config = dict(
    norm_position='pre',
    batch_size=128,
    lr_schedule='cosine',
)
Rows from expert 10 of block 4, named by matrix and row number. Rows with one number belong to one neuron. Each number is 128 + 32 x the weight over its row's rms, rounded and kept within 0 to 255. All counts start at 0. Numbers have three digits each. After the name is the row's rms in percent of the matrix's.
# up: expert up (model.blocks.4.mlp.up, 16x80x160), inputs 0-79
# down: expert down (model.blocks.4.mlp.down, 16x160x80, transposed), outputs 0-79
up.20 379:127156128128255128128128127128128130128128128126129128128129128128128128128128128127128127128129146128129152214128129128128128209175126128198128129127125128130128128129129168128127127128128129128127128128149120127124129128127130128127147168
down.20 466:129125128128127129128129124129255130128128137128220124128128132128132129123131128130129129126127108130127130107123127133129127164121129128106128127172129129128126040171128123128128128128131129126125125129069132126126127128131128130128129129
up.46 354:129170128128130128128128127128125103128128188130127128128126128128128113128129128126129127095128157129126134210128102128128128127000128128146128128109128128134130128037128130128128025128128127128128129128128169000134128128128128130129128130
down.46 510:181020126128128128129129127128126127128129128128129144128128126129128071128126128126130126124129126128125128128127130129130128128129127128140128127134000127128128133136128128128128128128127128127128127128128131130129128128128132127129128128
up.50 391:128200128128103128128128128128127128128128128128133134128127130128127128128128128126127130130134136127128127119129130128128154160106120128255128128130128127126127128128128000128128255128128128128127128128128234127160128128128130130128129125
down.50 329:128129128128129129126128115130121133128124130128128126128128118128128233127128129124127133148128127129127130125129129118125127132213130128199128127137129127129127122000131130125125129129128129127128130128130133128128128129127123123128131127
up.73 615:128099128128119128128128129128128128128128127128126128128128136128128129128129128128128128030109130128128130000128129128128133128136255128180128128127128128131128128128128132128128124128128128128128128128128128128128128128128126128128134129
down.73 464:125130128128128128134127133130130128128128127128128128129128255128128151127129128149128129128130132131126129096128145126148127131124255127130127128127115131128134134129024130129128128127128129127127130129128129127134128128131132128129217000