config.toml
dataset = "crops of objects in photos (Visual Genome)"
arch = "resmlp"
drop_path = 0.05
moe_every = 1
label_smoothing = 0.2
warmup_steps = 1870
Rows from expert 7 of block 3, named by matrix and row number. Rows with one number belong to one neuron. Each number is 128 + 24 x the weight over its row's rms, rounded and kept within 0 to 255. All counts start at 0. After the name is the row's rms in percent of the matrix's.
# up: expert up (model.blocks.3.mlp.up, 16x80x160), inputs 0-159
# down: expert down (model.blocks.3.mlp.down, 16x160x80, transposed), outputs 0-159
up.44 372 [128 132 128 127 135 128 128 128 128 128 128 129 128 129 131 129 129 128 128 128 130 128 129 130 128 128 128 129 128 128 128 128 129 128  79  61 129 128 127 128 128 123 130 126 128 128 255 128 129 149 129 128 252 128 128 128 128 128 128 128 128 128 128 128 128 129 128 128 129 128 127 130 128 128 129 129 128 128 127 130 119  55 129 128 129 128 128 128 128 130 126 127 129 128 129 128 128 127 127 126 129 111 112 128 128 128 127 130 127 131 128 128 128 128 128 128 126 129 129 128 128 129 135 131  25 128 128 128 127 129 129 127 129 127 128 128 131 128 128 128 198 128 127 128 128   0 128 129 128 128 128 127 129 128 126 128 128 128 128 114]
down.44 432 [127 138 129 128 127 128 129 127 127 128 130 184 127 128 128 127 128 127 128 128 128 124 126 140 134 132 127 141 132 129 129 156 128 128 127 119 114 127 128 131 127 129 129 172 129 128 126 128 129 128 128 130 126   0  84 125 128 127 130 128 129 128 128 129 128 142 128 128 121 129 128 129 129 128 129  56 139 128 128 124 128 128 155 129 129 140 130 127 128 130 127 127 127 147 129 135 127 128 127 128 129 134 131 128 127 133 127 129 124 128 129 128 128  13  96 128 127 131 123 129 134 130 128 128 131 127 128 128 131 128 255 129 128 128  55 128 128 128 127 129 129 129 129 126 131 127 130 134 124 128  74 130 128 116 128 143 126 168 126 126]
up.50 449 [128   0 128 129 129 128 128 128 128 128 127  66 128 128 125 129 130 128 128 128 121 128 127 127 128 128 128  99 128 128 127 127 129 128 190 186 249 128 122 127 128 128 127 128 128 128  86 128 127 128 128 128 131 128 129 129 128 136 128 128 128 128 128 128 128 128 128 128 129 128 128 128 128 128 128 255 177 129 128 128 155 128 130 128 128  79 128 127 128 128 129 127 131 128 130 128 127 159 127 209 128 128 121 128 128 128 128 131 128 130 128 128 128 155 128 128 127 128 128 128 128 128 129 118 127 128 127 128 146 129 120 127 128 128 128 128 197 128 128 128 127 128 130 128 128 131 128 127 129 127 128 127 128 128 159 128 128 128 128 127]
down.50 523 [125 130 129 128 128 129 128 128 127 128 129 130 128 129 135 128 128 127 128 128 167 128 127 129 128 130 128 127 128 127 120 100 125 128 127 128 159 128 131 127 129 128 119 127 130 127 127 128 128 128 128 127 128 128 135  98 128 127 128 128 128 128 128 128 129 129 127 102 128 127 150 128 127 128 127 197 128 128   0 132 130 128 128 128 128 180 127 129 127 128 130 129 128 128  94 126 126 127 128 128 128 128 127 128 129 128 129 128 128 127 126 129 127 130 127 128 131 127  73 128 116 129 128 128 129 131 128 129 125 130 120 128 130  49 126 128 255 129 130 127 128 129 128 128 128 128 128 128 128 128 128 127 128 126 128 118 126 128 127 128]
up.68 473 [128 128 128 129 129 128 112 128 127 128 129 128 128 128 132 129 127 127 129 128 128 128 128 128 128 128 128 128 128 128 128 128 128 128  35 127 226 128 220 128 128 108 131  82 128 128  43 128 128 106 128 128 192 128 128 130 128 141 128 128 122 128 128 128 128 128 128 128 127 128 128 128 128 128 128 128 108 127 128 224 128 105 128 128 129 130 128 128 128 128 128 131 127 128 241 125 128 131 125 120 128   0 125 128 128 128 134 128 128 203 127 128 128 117 128 128 129 128 128 128 128 128 129 126 142 128 114 128 129 128 129 128 128 138 129 128 129 128 127 127 127 128 129 128 128 128 128 129 128 128 128  60 127 128 127 128 128 127 128 130]
down.68 507 [128 128 125 127 128 128 128 121 127 128 124 126 128 127 127 128 129 127 128 128 110 127 129   0 129 128 128 129 129 128 128 129 128 128 237 132 130 128 126 128 129 112 133 126 128 129 126 128 127 128 126 131 108 128 128 131 128 130 126 128 152 127 128 128 128 126 147 128 127 127 130 171 127 129   8 126 119 128 129 127 127 128  68 128 128 126 130 128 128 127 128 129 125 127 125 147 220 128 128 127 128 127 128 127 126 126 129 110 144 128 129 127 128 127 131 113 115  78 131 127 142 129 128 128 129 131 128 129 127 108 129 129 128 130 128 128 131 128  30 129 128 126 127 128 127 126 128 128 128 128 128 130 128 128 129 126 128 125 128 128]
up.70 487 [127 147 128 128 127 128 128 128 128 128 128 128 128 129 128 128 128 119 128 128 129 128 129 128 128 128 128 128 128 128 128 129 134 128 127 127 130 128 142 128 128 129 213 177 128 128 255 128 128 128 129 128 130 128 128 108 128 127 128 128 127 128 128 128 128 128 128 128 128 128 128 128 128 128 128 129 128 128 128 119 128 129 127 128 128 128 128 128 128 142 128 129 128 128 129 130 128 128 128 103 129 255   0 128 128 128 130 128 128 129 128 128 128 129 128 128 128 128 128 128 128 128 128 208 128 128 128 128 130 128 129 128 128 128 128 128 106 128 128 128 129 128 128 128 128 129 128 128 128 128 128 127 128 128 128 128 128 128 128 128]
down.70 289 [126 129 127 128 128 129 127 127 131 128 128 127 127 130 147 128 130  74 131 128 129 129 129 129 121 131 128 129 127 129 124 131 127 128 131 129 127 129 129 129 124 126 124 122 198 128 125 128 128 132 128 130 129 127  36 108 130 126 131 128 126 127 128 135 128 133 126 128 131 122 129 125 128 128 130  66 133 128 124 133 124 128 133 128 127 127 152 133 128 131 124 128 127 124 129 128 130 128 129 120 129   0 166 129 127 129 129 244 124 127 126 129 126 130 124 131 138 127 121 133  28 126 130 123 132 128 128 132 122 147  76  48 126 125 130 126 131 128 161 128 128 134 128 129 128 127 129 127 129 128 128 103 128 129 130 127 128 127 128 126]