From a checkpoint of a small image classifier: 18700 steps.
Rows from expert 2 of block 2, named by matrix and row number. Rows with one number belong to one neuron. Each number is 500 + 40 x the weight over its row's rms, rounded and kept within 0 to 999. All counts start at 0. Numbers have three digits each. After the name is the row's rms in percent of the matrix's.
# up: expert up (model.blocks.2.mlp.up, 16x80x160), inputs 0-159
# down: expert down (model.blocks.2.mlp.down, 16x160x80, transposed), outputs 0-159
up.44 271:501499500500519500499500500500499492502500498494444491500501502501502500500500500500500500497500500495500496618499508500499502513506499500500498496501500500643500500497500502500497373500500500500500501499500486499399500500500426500494501687503503498499497500500500499501498499500500502155499500501496499427392500500500504498501501500500500391500500524500500499500499504494504500500500502500500500500500500500501500499502503500497500500512499500499500499460500500499500499500500492
up.45 234:500497499500485500499500498500502480500500500496466502500498501500500500500500500500500499588500502500503497781500495501500498501503500500566500356502498500527500499512500505499498194499501502500500501500500499498499501500499493500500500502484562500500498500500500470498500499500500499401499504503510501500506500500501496500500498500500500554499500499501500500500500501540580501499498372500500500499498500500499500500500427500496500500525498499497500500501500500508501500498497500
up.52 226:499495501498496499499500501501639493500500463493497484499501502500516500500500501498495500270498511500493754490501506500499551499425498498491494571499499500529500499406499501499500501500500500501500499501500505500497500499500500500501500501494498500499496500498500499497500490500500504495500509500501501536456500499500503499464497500500500498500500570500499500500498500529257502495501476500500503499502500500497499499417500500505499499441500500499499499383500500501500500499501497
up.57 238:500506497501493501500501500500499473501500505500495505500500515500498500500500500500499501316497506502501497445500506500501511503269500501503500500499498500535500500504501496500500623500500500500500503502500504500500500500501500500491500498495511498500501503501500501500510503501500500504500560501498502502260500500500500495502504501500500502498501501500500497500547500221427500502500501500500500503487500500499500500500501501501501501478500500500500500506500500497499500502500501
up.61 269:501506499500505499501500499500507496500500766482457551500502499500501500500500500500500498499501500500497504509500500500500495520593500500219502500496440500458502501503500499500500499500500501500500502501501421502503500494499500496501500491513496502501501442501500500509366501499500504499500505503503502362505500500500514497500494500506501499500500501501500500500500503302506500501499500500500500500499501500501501499500499500499500500503500501500500501493500500498497500499500501
up.66 212:499501500500497498500499500500500495500499497471500502498501497500499499500500500501483425495500501500494384522498500500499501502497499500495501499436499500524500500496500497499499437499500500500500490501502495501500500499500501479497501500504465503500499499500500499500476500464500499490502515506353499500480499499500508484500486500500499650499498458500500499499464500392498499498500497498500501500502500500500500500499433498370499498423500500499500500132500500500499500498499502
down.44 201:501506498500500495500500495503487533500489498499499529499499500502498413506502499497502501496495501502494500490499499487505500486499491500499498499502384500500496650510508503501498503500500499495498499505474504503502499501497496500500501489502497497505535406501501500497499501479501491507500499499217501499500502501518501616501646500501499446505496705508504417533500505505576504501499485500495486501499497504497498503498499513493499508497487493352502499499500500493491500500507468
down.45 215:501503501501499500499504496437500498499503556500503504499500502502500500498505499494501496517498494525493500499497544506502497477495497499491501501498488498497501557457506654500501497500502500502500494500499500498535500499493496500500505505410500499499500325478498501500499507496501503497500502499505500498494503503515501514500494496549498870510489514503503500481499500505531494500492396522496426493496499499584498496501500496501494500501499500414500501497500500494500500449498501
down.52 301:503506500499500499501501499498499506500505510501501498501500499501513498495497500402434501482499498500499514499519500502501492468501500500541500503500499498499501503598499500497501495501501516535502500496480502497494500499503500498500496497441504341500498507504500500500499501506502503501504504501538500478494499502503498431500497518496498619503501503480496501496506497510499500500498112511513500496503500500393501397497501501500498502505501506551500500499500503501498500498499501
down.57 135:504393498503503502503490533499455346498498500500496500500498473499491508504500500493495501455500515501505502500494505586525498639492499499439500501500493503500506517530492498500500501497503497499492494499533291428499499498501503501499497508500506450499500486565495500503499501569500509502491496505512499506483494510501500302585497489488513525527498497325496511506502495494513511501497518501515488391503500500491500351502499466505497499501498501504502502504501501508506500444488504
down.61 281:500495500502499509503500497500509498500500496500506492500501483496498499500574498507500500515503084505497501499496500480498500475506515499671500502499503498499499580515495497500500498498499500500501481498508504503507499512492566500500508502490499458500498405493500501505501500518508499501494499496503500499494498501503498566513502500504499518502501498498505502618501499506528499499497501462496493478499500500494498502499500496500505500488502500496497500500500498500527500493505500
down.66 216:499728500499498500504500501500496504500501502503504507500500489500501632429500500499502503500509501503500523499499499500485498490494532500393501501514507498499554494465500512501501500501503502498501500502538510504496500502504487502500488502376501501503499740500500501503501500465504503497489501499489500503502500505507499509503488497498511370507498499493495502500504497500520436497500521501669496488503503498551501681499500501499510504497498501499500501500500500498494497500499506