python train.py --train_examples=61751 --crop_scale_min=1 --hidden_act="star_relu" --drop_path=0.05 --expert_mlp_ratio=0.5 --patch_size=[4, 4] --loss="cross_entropy" --optimizer="muon" --momentum=0.85 --batch_size=128 --weight_decay=0.1
Rows from expert 11 of block 9, named by matrix and row number. Rows with one number belong to one neuron. Each number is 500 + 50 x the weight over the matrix's rms, rounded and kept within 0 to 999. All counts start at 0. Numbers have three digits each.
# up: expert up (model.blocks.9.mlp.up, 16x80x160), inputs 60-79
# down: expert down (model.blocks.9.mlp.down, 16x160x80, transposed), outputs 60-79
up.3:519495503500501502488498504503496502500502502493500502503445
up.12:490502500502500502501500519497173516500500490476506500498512
up.15:436501501500496499500501492495489507501500498702498501496525
up.29:473498503494503499492501498509551501500501503502500500502519
up.31:229503501500500500501496495501500499500500504484448502496510
up.39:490498500498504500502502429495412505501501501487495498511491
up.44:492500500501496499498504501504495459499500499506507500495515
up.45:498500498498509497496498496500515497500500501564496499500889
up.56:492500500500502499502500501503497493500500497511419501499487
up.59:000500500500504504506499496498491502500500493000501501501000
up.67:511501502502497500498500498494438485500500500490497501499495
up.72:496497504498500501501495503502472499500500490529505500499459
down.3:506501503807489427376498482519491470502502497516110497631502
down.12:505515500493490503473499999000493539500500489487327502544532
down.15:503501491500478500505505516493514000494506494500543490524444
down.29:505501503488518538491499477163480934501501507520481503534347
down.31:500500490457510503411496480501571477512506485131591502490500
down.39:485494511534500500623500504508506480502500493500509999502501
down.44:511486512515498503494495496570520510500500500505528498315491
down.45:500499512486494000512507504000158491501504596500225460504497
down.56:496500499495542501498500506580472499495502501503497500000494
down.59:501500498152501488518502483508560999498494502499496508496385
down.67:511495503394518554182506496510469386499495504502510486103482
down.72:509499511507504478501495486553507491500499485507515498502473