A small image classifier, trained from scratch: activation star_relu, held-out accuracy 21%.
Rows from block 6 of a small image classifier, named by matrix and row number. Rows with one number within an expert belong to one neuron, the router's apart. Each number is 128 + 24 x the weight over its row's rms, rounded and kept within 0 to 255. All counts start at 0.
Before each expert's rows are labels from the 100 images, of 14976, where the router gives the expert most weight on average: "patch colour" is the nearest of a few named colours to the mean colour under the peak. Only what is clearly more common there than usual is listed. The data: crops of objects in photos (Visual Genome).
# router: slot weights (model.blocks.6.mlp.router.weight, 16x160, trained with AdamW), inputs 0-159
# up: expert up (model.blocks.6.mlp.up, 16x80x160), inputs 0-159
# down: expert down (model.blocks.6.mlp.down, 16x160x80, transposed), outputs 0-159

# expert 8
patch colour: grey
router.8 [176 144 157 112 158 120 133 118 152 112 136 152 153 115 169 153 170 122 154 153 132 131 154 121 153 128 162 132 147 185 128 115 133 151 153 144 147 146 121 151 140 157 129 143 162 128 136 167 142 136 150 144 127 143 132 168 120 160 155 151 158 161 158 158 150 152 140 144 146 163 120 138 181 136 135 160 157 167 183 126 152 151 116 137 152 122 185 153 129 122 164 153 152 153 158 170 129 156 154 141 155 137 133 108 151 132 169 114 152 130 174 142 165 116 152 133 137 151 148 146 166 135 155 113 158 131 167 134 160 116 117 172 148 144 140 119 167 136 137 130 161 124 145 143 149 132 140 169 150 161 162 158 135 138 155 138 155 161 144 152]
up.0 [128 109 128 127 128 128 128 128 128 129 127 126 128 128 131 128 129 158 128 127 127 128 127 132 128 127 128 128 129 129 128 129 129 128 128 192 124 129 130 128 128 133 255 255 129 128 121 127 127 134 129 128 128 128 141 111 128 108 128 128 142 128 128 127 129 128 129 128 129 128 124 127 128 128 130 127 140 128 128 124 118 129 129 128 127 128 128 128 128 128 128 128 129 128 127 129 128 216 127 129 128 128 127 128 128 128 126 129 128 129 128 128 128 168 128 128 126 129 128 128 128 128 128 133 132 129 128 128 128 128  91 127 128  19 128 128 128 128 129 128 129 128 129 129 128 177 128 128 130 128 127 129 128 128 129 129 128 128 127 127]
down.0 [128 127 126 129 128 131 127 129 130 128 125 128 128 133 128 128 128 126 128 127 128 128 206 146 127 131 128 117 135 132 182 145 128 128 131 129 128 134 132 124 132 128 135 128 128 129 139 128 127 125 127 126 128 125 132 129 125 129 123 128 128 128 128 131 128 136 127 129 123 134 127 127 128 128 130 135 127 124 122 129 255 128 227 128 129 128 127 127 128 115 128 127 129 128 128 125 128 128 128 130 127 109 129 128 128 132 128 136 129 129 127 132 190 119 129 127 132 123 129 134 128 129 128 120 127 127 128 128 125 134 154 124 124 130 128 128 128 128 130 128 127 130 128 128 128 125 129 128 137 128 130 127 128 129 128 128 127 125  72 129]

# expert 15
patch colour: black
router.15 [168 127 168 124 169 151 155 122 138 127 118 126 125 123 166 159 151 120 145 148 124 131 141 144 156 164 154 113 156 171 130 159 108 132 157 113 103 156 118 146 131 135 136 136 174 155  76 137 171 129 157 172 125  80 102 121 122 143 167 128 164 128 163 136 155 136 164 139  85 125 124  83 159 119 163 129 131 133 138  84  98 160 142 156 149 145 141  90 138 119 126 129 102 150 162 144 145 114 105 124 144 120 139 108 136 124 179 141 159 128 144 142 147 156 152 157 130 110 158 119 106 141 120 118 144 127 154 142 147 164 155 141 166 125 124 146 131 158 131 157 173 115 186 137 149 119 121 160 141 161 123 194 119 108 152 159 131 161 148 159]
up.9 [128 255 128 128 128 128 128 128 128 128 129 134 128 128 128 127 129 131 128 128 128 128 128 132 128 128 128 128 128 129 128 129 127 128 128 124 121 128 219 129 120 129 127 136 128 128 120 128 128 127 128 128 128 126 131 132 128 126 128 128  93 128 128 128 128 128 128 129 128 128 103 129 128 128 124 126 129 128 128 113   8 128 107 128 128 130 128 128 128 128 129 128 128 128 127 128 128 126 128 132 128 172  92 128 128 129 127 128 128 127 128 128 127 125 127 128 137 128 128 128 129 128 128 255 127 129 128 128 127 127 128 128 128 128 129 128 128 128 127 128 129 128 128 132 127 115 128 128 130 128 128 128 128 128 128 128 128 129 128 128]
down.9 [124 126 128 126 128 128 128 130 130 138  86 124 129 131 124 128  59 130 134 126 123 128 129 129 125 127 129 128 128 233 126 122 128 126 127 127 127 127 129 121 117 126 137 127 148 125 125 128 128 129 124 127 126 124 118 128 127   0 140 128 128 126 128 126 132 129 108 132 134 127 209 127 128 128 125 128 132 128 104 128 126 128 134 127 130 125 128 131 127 121 151 127 126 131 132 129 119 126 127 128 129 126 125 141 129 123 127 127 129 127 125 126 132 126 127 128 107 127 131 127 131 128 128 179 128 125 127 129 135 127 131 128 118  23 130 134 127 128 242 185 127 131 123 135 131 128 119 129 123 128 127 131 127 129 126 130 132 139 126 127]

# expert 7
patch colour: cyan
router.7 [145 136  89 119 134 173 131 115 130 149 107 138 153 104  89 142 126 126 122 155 101 141 117 151 162 155 119 109 184 116 142 116 116 128 144 129 133 147 145 149 150 101 111 153 133 127 130 147 106 145  85 112 108  99 128 127 104 125 134 142 138 129 143 119 131 149 126 133 118 112 154 114 159 156 103 161 159 110  71 120 143 139 125 132 133 128 145  93 132  91 174  71 134 153 134 121 141  96 131 101 153 138 134 101 123 125 118 134 184 165 161  89 141 128 102 152 118 111 109 172 144 103 115 151 104 132 132 112 187 102 128 169 136 128 122 120 155 139  97 123 142  90  87 179  98  49 138 112  82  98 133 153  97 111 128 168 168 154 134 130]
up.39 [128 142 128 128 128 128 127 128 127 128 128 129 128 127  91 128 128   0 128 128  34 128 128 129 128 128 128 127 128 128 128 129 127 128 128 129 128 128 127 128 128 128 128 128 128 128 128 128 128 126 128 128 128 127 128 130 128 128 128 128 126 127 128 128 128 128 128 128 128 128 127 128 128 128 128 128 127 128 128 128 139 128 128 128 128 128 128 128 128 128 129 128 128 128 128 129 128 128 128  76 128 129 134 128 128 128 128 128 128 128 128 128 129 124 128 128 127 128 128 128 128 128 128 255 128 126 128 128 128 128 128 128 128 129 128 128 128 128 128 128 128 128 128 128 128 103 128 128 128 128 128 128 128 128 128 128 128 128 128 128]
down.39 [128  28 128 128 127 127 129 129 122 127 135 127 128 128 131 127 127 255 127 138 126 130 126  85 125 103 128 151 131 134 134 128 129 130 125 116 127 121 132 123 129 127 140 124 128 128 129 128 131 128  69 127 129 134 127 128 130 127 131 128 128 128 129 126 130 128 120 128 132 128 131 137 128 127 130 120 128 127 128 121 126 128 131 128 127 123 191 128 128 121 130 129 127 133 128 127 129 128 128 126 128 126 120 128 130 127 128 127 127 127 123 131 129 119 255 165 127 132 130 125 132 123 127 118 127 137 129 128 127 126 131 125 124 130 125 128 128 129 123 127 129 129 129 127 130 137 129 119 124 128 133 128 128 128 126 136 127 130 127 128]