From a checkpoint of a small image classifier: 5.06M parameters, arch resmlp.
Rows from expert 7 of block 2, named by matrix and row number. Rows with one number belong to one neuron. Each number is 128 + 24 x the weight over its row's rms, rounded and kept within 0 to 255. All counts start at 0. Numbers have three digits each. After the name is the row's rms in percent of the matrix's.
# up: expert up (model.blocks.2.mlp.up, 16x80x160), inputs 0-159
# down: expert down (model.blocks.2.mlp.down, 16x160x80, transposed), outputs 0-159
up.13 249:128128128128127128128128128128126128128137127128132127128128207128127128128128128128128127128128151128129213128128131127127134192129129128104128122124129128127128127129128128128128255128128122129128128128128148128128128128128129128128128255116127130128128130128128128187129129128128127125128133127131128127130128128128128127128138128128129128128127128128128128128128126074185128157128127128128128128128128128128128129129128128130128128200128128128128127129128128128129128128128129
up.19 292:129128129128131129128128129128127140128128125128132126128129127128129128128128128129129128128138121128128102130128120128129127199128128128255129128132128128154128127127128131128128121129128128128128128128129128131147128128128128128129128131132127129128139128128128128134128129129128138129129127128129128157070128128129128130128131127129129129129129079127128128128128128132129128128129128128150128128131128128129128128129129129128128128147129128129128128129128128128128128128129128
up.22 299:129129129128123127129127129128129163128128160129130141128128127155128128128128128128128126188128131130129136124128054128128129127255128128127128129127128128124173128126128129128130134128128135128128128128128137129127128128128130129128128124128114128128135128129128127128128127128129127141130128128255128125239128128128170128130126128128128127128128128128128128128130128127255128128128129128128129128129128128127128128131126128131127128127128128125128127134128128129128128129128131
up.25 243:128128129128128128128128129128128092128129128128129127129128126127128128128128128128128127130128127127125128255128116128128128129129129128183128130128128128126128128128128130128128124128128128128128127128128129128131128128128116128128128125126119132128129129128128128166128128128128133128127135127169129114038128128128126128128129128128129130129128128128128129128128128130135129124127129128130128127128128128128128128128128128132129128255128128128128127129128128127128128128128134
up.37 307:128128128128126128128128129128095127128128129128097115127128129128130128128128128128128129128128128128128155134127067128129123128128128128128129052125128128047137128128128155128127015128128128128128128128128128129127128128128126128128128255119127126127128128127128127128128129127128065220132071128126106129117128128128255128126128128128127134128128094127128128128127125123134128151129128128128128128129127128128128128127128128127128127131128128128128128124128128128128128127128129
up.44 379:128128128129127128128128128128164128128127133128127129128129128127122128128128128128128130127128198128128153203128132128128128128134128128111128172123128128255128129128128130128128114128128128128128129128128160128129128128128128128128128130128093128128128126128128128126131128128174128131129131128129127128127128129128129128134186128128127142128128129128127128129128129127125128129128128128128128128128128128128128128126130128128128128126128128129128128129128128129128128128128126
up.52 337:128130128128125128128128128128124026128128081128124128128129134128129128128128128128128135126128092128132225127128128128128127128126128128137128128127128128129128128196128210128128127128128128127128128127128127129124128128128128126128128255127089127128120128128128128129220128127128128128127132128127127131254128128128126132128129128128128129128128125128128128128128128245128128128128130128128128128128128128129128128128130128127128128130128128129128128127128128128128128128128129
up.67 089:127127120127128127128128127128128128129130129129217117127128132130124127128128127128128114124126135133127207175128124125128129127000128128103124130114128128027137127132128119130130130129128127126128129128126127123126129128128129128130126102128125133129128127128128134143131124128128128131126147128036132129076128128128109128128091129128131134128128163128128128129138123130150130083127130128128128129130128128127128129134123128132129130191129129126128133129128128121128127130128241
up.71 274:128130126128122128128128128128129128128128127127128128128127128129127128128128128128128114127127154128129144125129126128128131129129128128132129127119128128000129128128128127128128131129128128128128127129127126128129128128128128128128128126129132130128128128128128128132129128128128129128128140128129128127125128128128128129128128128128129129128128129127128129128128125127127129125128128128129128128129128128128128128128122128128128128242128130128128128132128128128128128127128132
down.13 347:128138128128128130128131129128255131128128128127129126129127128127129119119126129134128041047129124126126104131129125129129127126126130128128128128131128128129129128130127130128128128128128129128128145128131130132130128129127140127128129126085130128128128255128129128127128128126128128130128129128130128125130128128128127128131125151126128129128128128125130125054129128123099120128131215150115129129130128128127128106130128125128128125129129130130128128128128128128127127065126126
down.19 170:124126130129128128120128122128130120128131136128131127128129126129127129120125126092125127108159132127124141090131128123127127116116128129129130124128126131127115151091134127158127128128123129133129136127126132135131133129132126122128093123255127235128130124131129126128123125213129127128125134129123126129131127128126128130195126123128133122131127129132000127129128127123128126128126133126178126129178124125133130130127130087129124127128133128133127127126129127126126126172043130
down.22 321:126129127127128130127128127129128255128127127128129212127130131129129177151128128124129127132127127127128125128171130127126127127128129128131128127129125129128128120139127126121129127128128124141127128128123116131127128128127126123128128106130124130128128129131128128126126129128128128214128127128121128126128130128142126088123253136127129135127128122135121127128128129159133133127139255129129127121129129125097128035128127129128114127126129127129128128126130124127131128128123128
down.25 221:200129129128128128127128130130124126129128127128130126130130116129134166197127127034125121057125125129130135125128131126171127137128119129126128128128128131130125123135129135129128129128123127126122133128127127032131127127232128135128131130101128126129198132133131128133127129128126128130133127130116128124148128129131128124141123131138131189122128038135110100126132128127126130128130133255182129129128124127091128141127128129130129121128119124136128129129128129128117129131127129
down.37 344:128255126129128129129128128128181129127134128128137129129129143127128097128124128165133171127140127128128126128128134126126128121064124128035128129125159126128128128130125127129128128128129128128135089130150128130126128128130096120127132126128129135130128126023128130127128129128130132084171127127129129127127128128130128201244128126164128134130128103129130107139126128125129126128126128128132167127127142125134128121127128125128129128128127129127128128128128127129171128131125126
down.44 326:130130128128128127129098126128127126128130129128123129129128124129128182119129127009128131129081128129128129186126126128192128117124129128172128125178127127128189128128128131126128131128129127127128132128128128126128128128122155158127127209128128128129126106128128128127127127163129123129129128129127129128084128126127128124125128127127049157126133140129130130148120128129119127131142037104024129129004129132131129126128128131128127128129127135126132128130128127158132128130132128
down.52 279:130107129129131127127128125125135009128128133128114125128128128128130128128129127124128128124130128128128126132128128130132129126131128127131129125125127127127128133127128122128128129130127175128128128126130131125125128128126191132128008106127127128127130116129127128131128128135128127128135108128131128129128129127159128128137128127255128165127130129127168124125128127170125190131127133126116125137108126125129128116128129128129127097129130128124129127127127214125128128031129126
down.67 142:125135126128128128121127128136124247127128126128129123130128121126128173161116126129130198088129130132127127121133126123129128141125097128122127094127049126129128125182120126129127128127127127128130131131128124130124128128122136123127135122225126128129129178128134125112130126120074137131128121121120126129132127117132129032124160126125135120131129134116116133249128131123090127127142130138132132124145130134128125211132129130130125124128121129130128128126127127128134128197100109
down.71 244:124073128128130128130128177128127126127128131127149126127127127128128131122131128121125129133129123128128126127150129125127125128137129128131128132127129129130126129172129134131127128129128127128106125130036127125127129126120128120128134126163127048129124132126126127135125130121115132130126126124128128082126128127126128122128127121128127000127127133130126126128128128118126130124129126134255128129119128129131128125128129128124131136117127128129127124123128127128126128018131126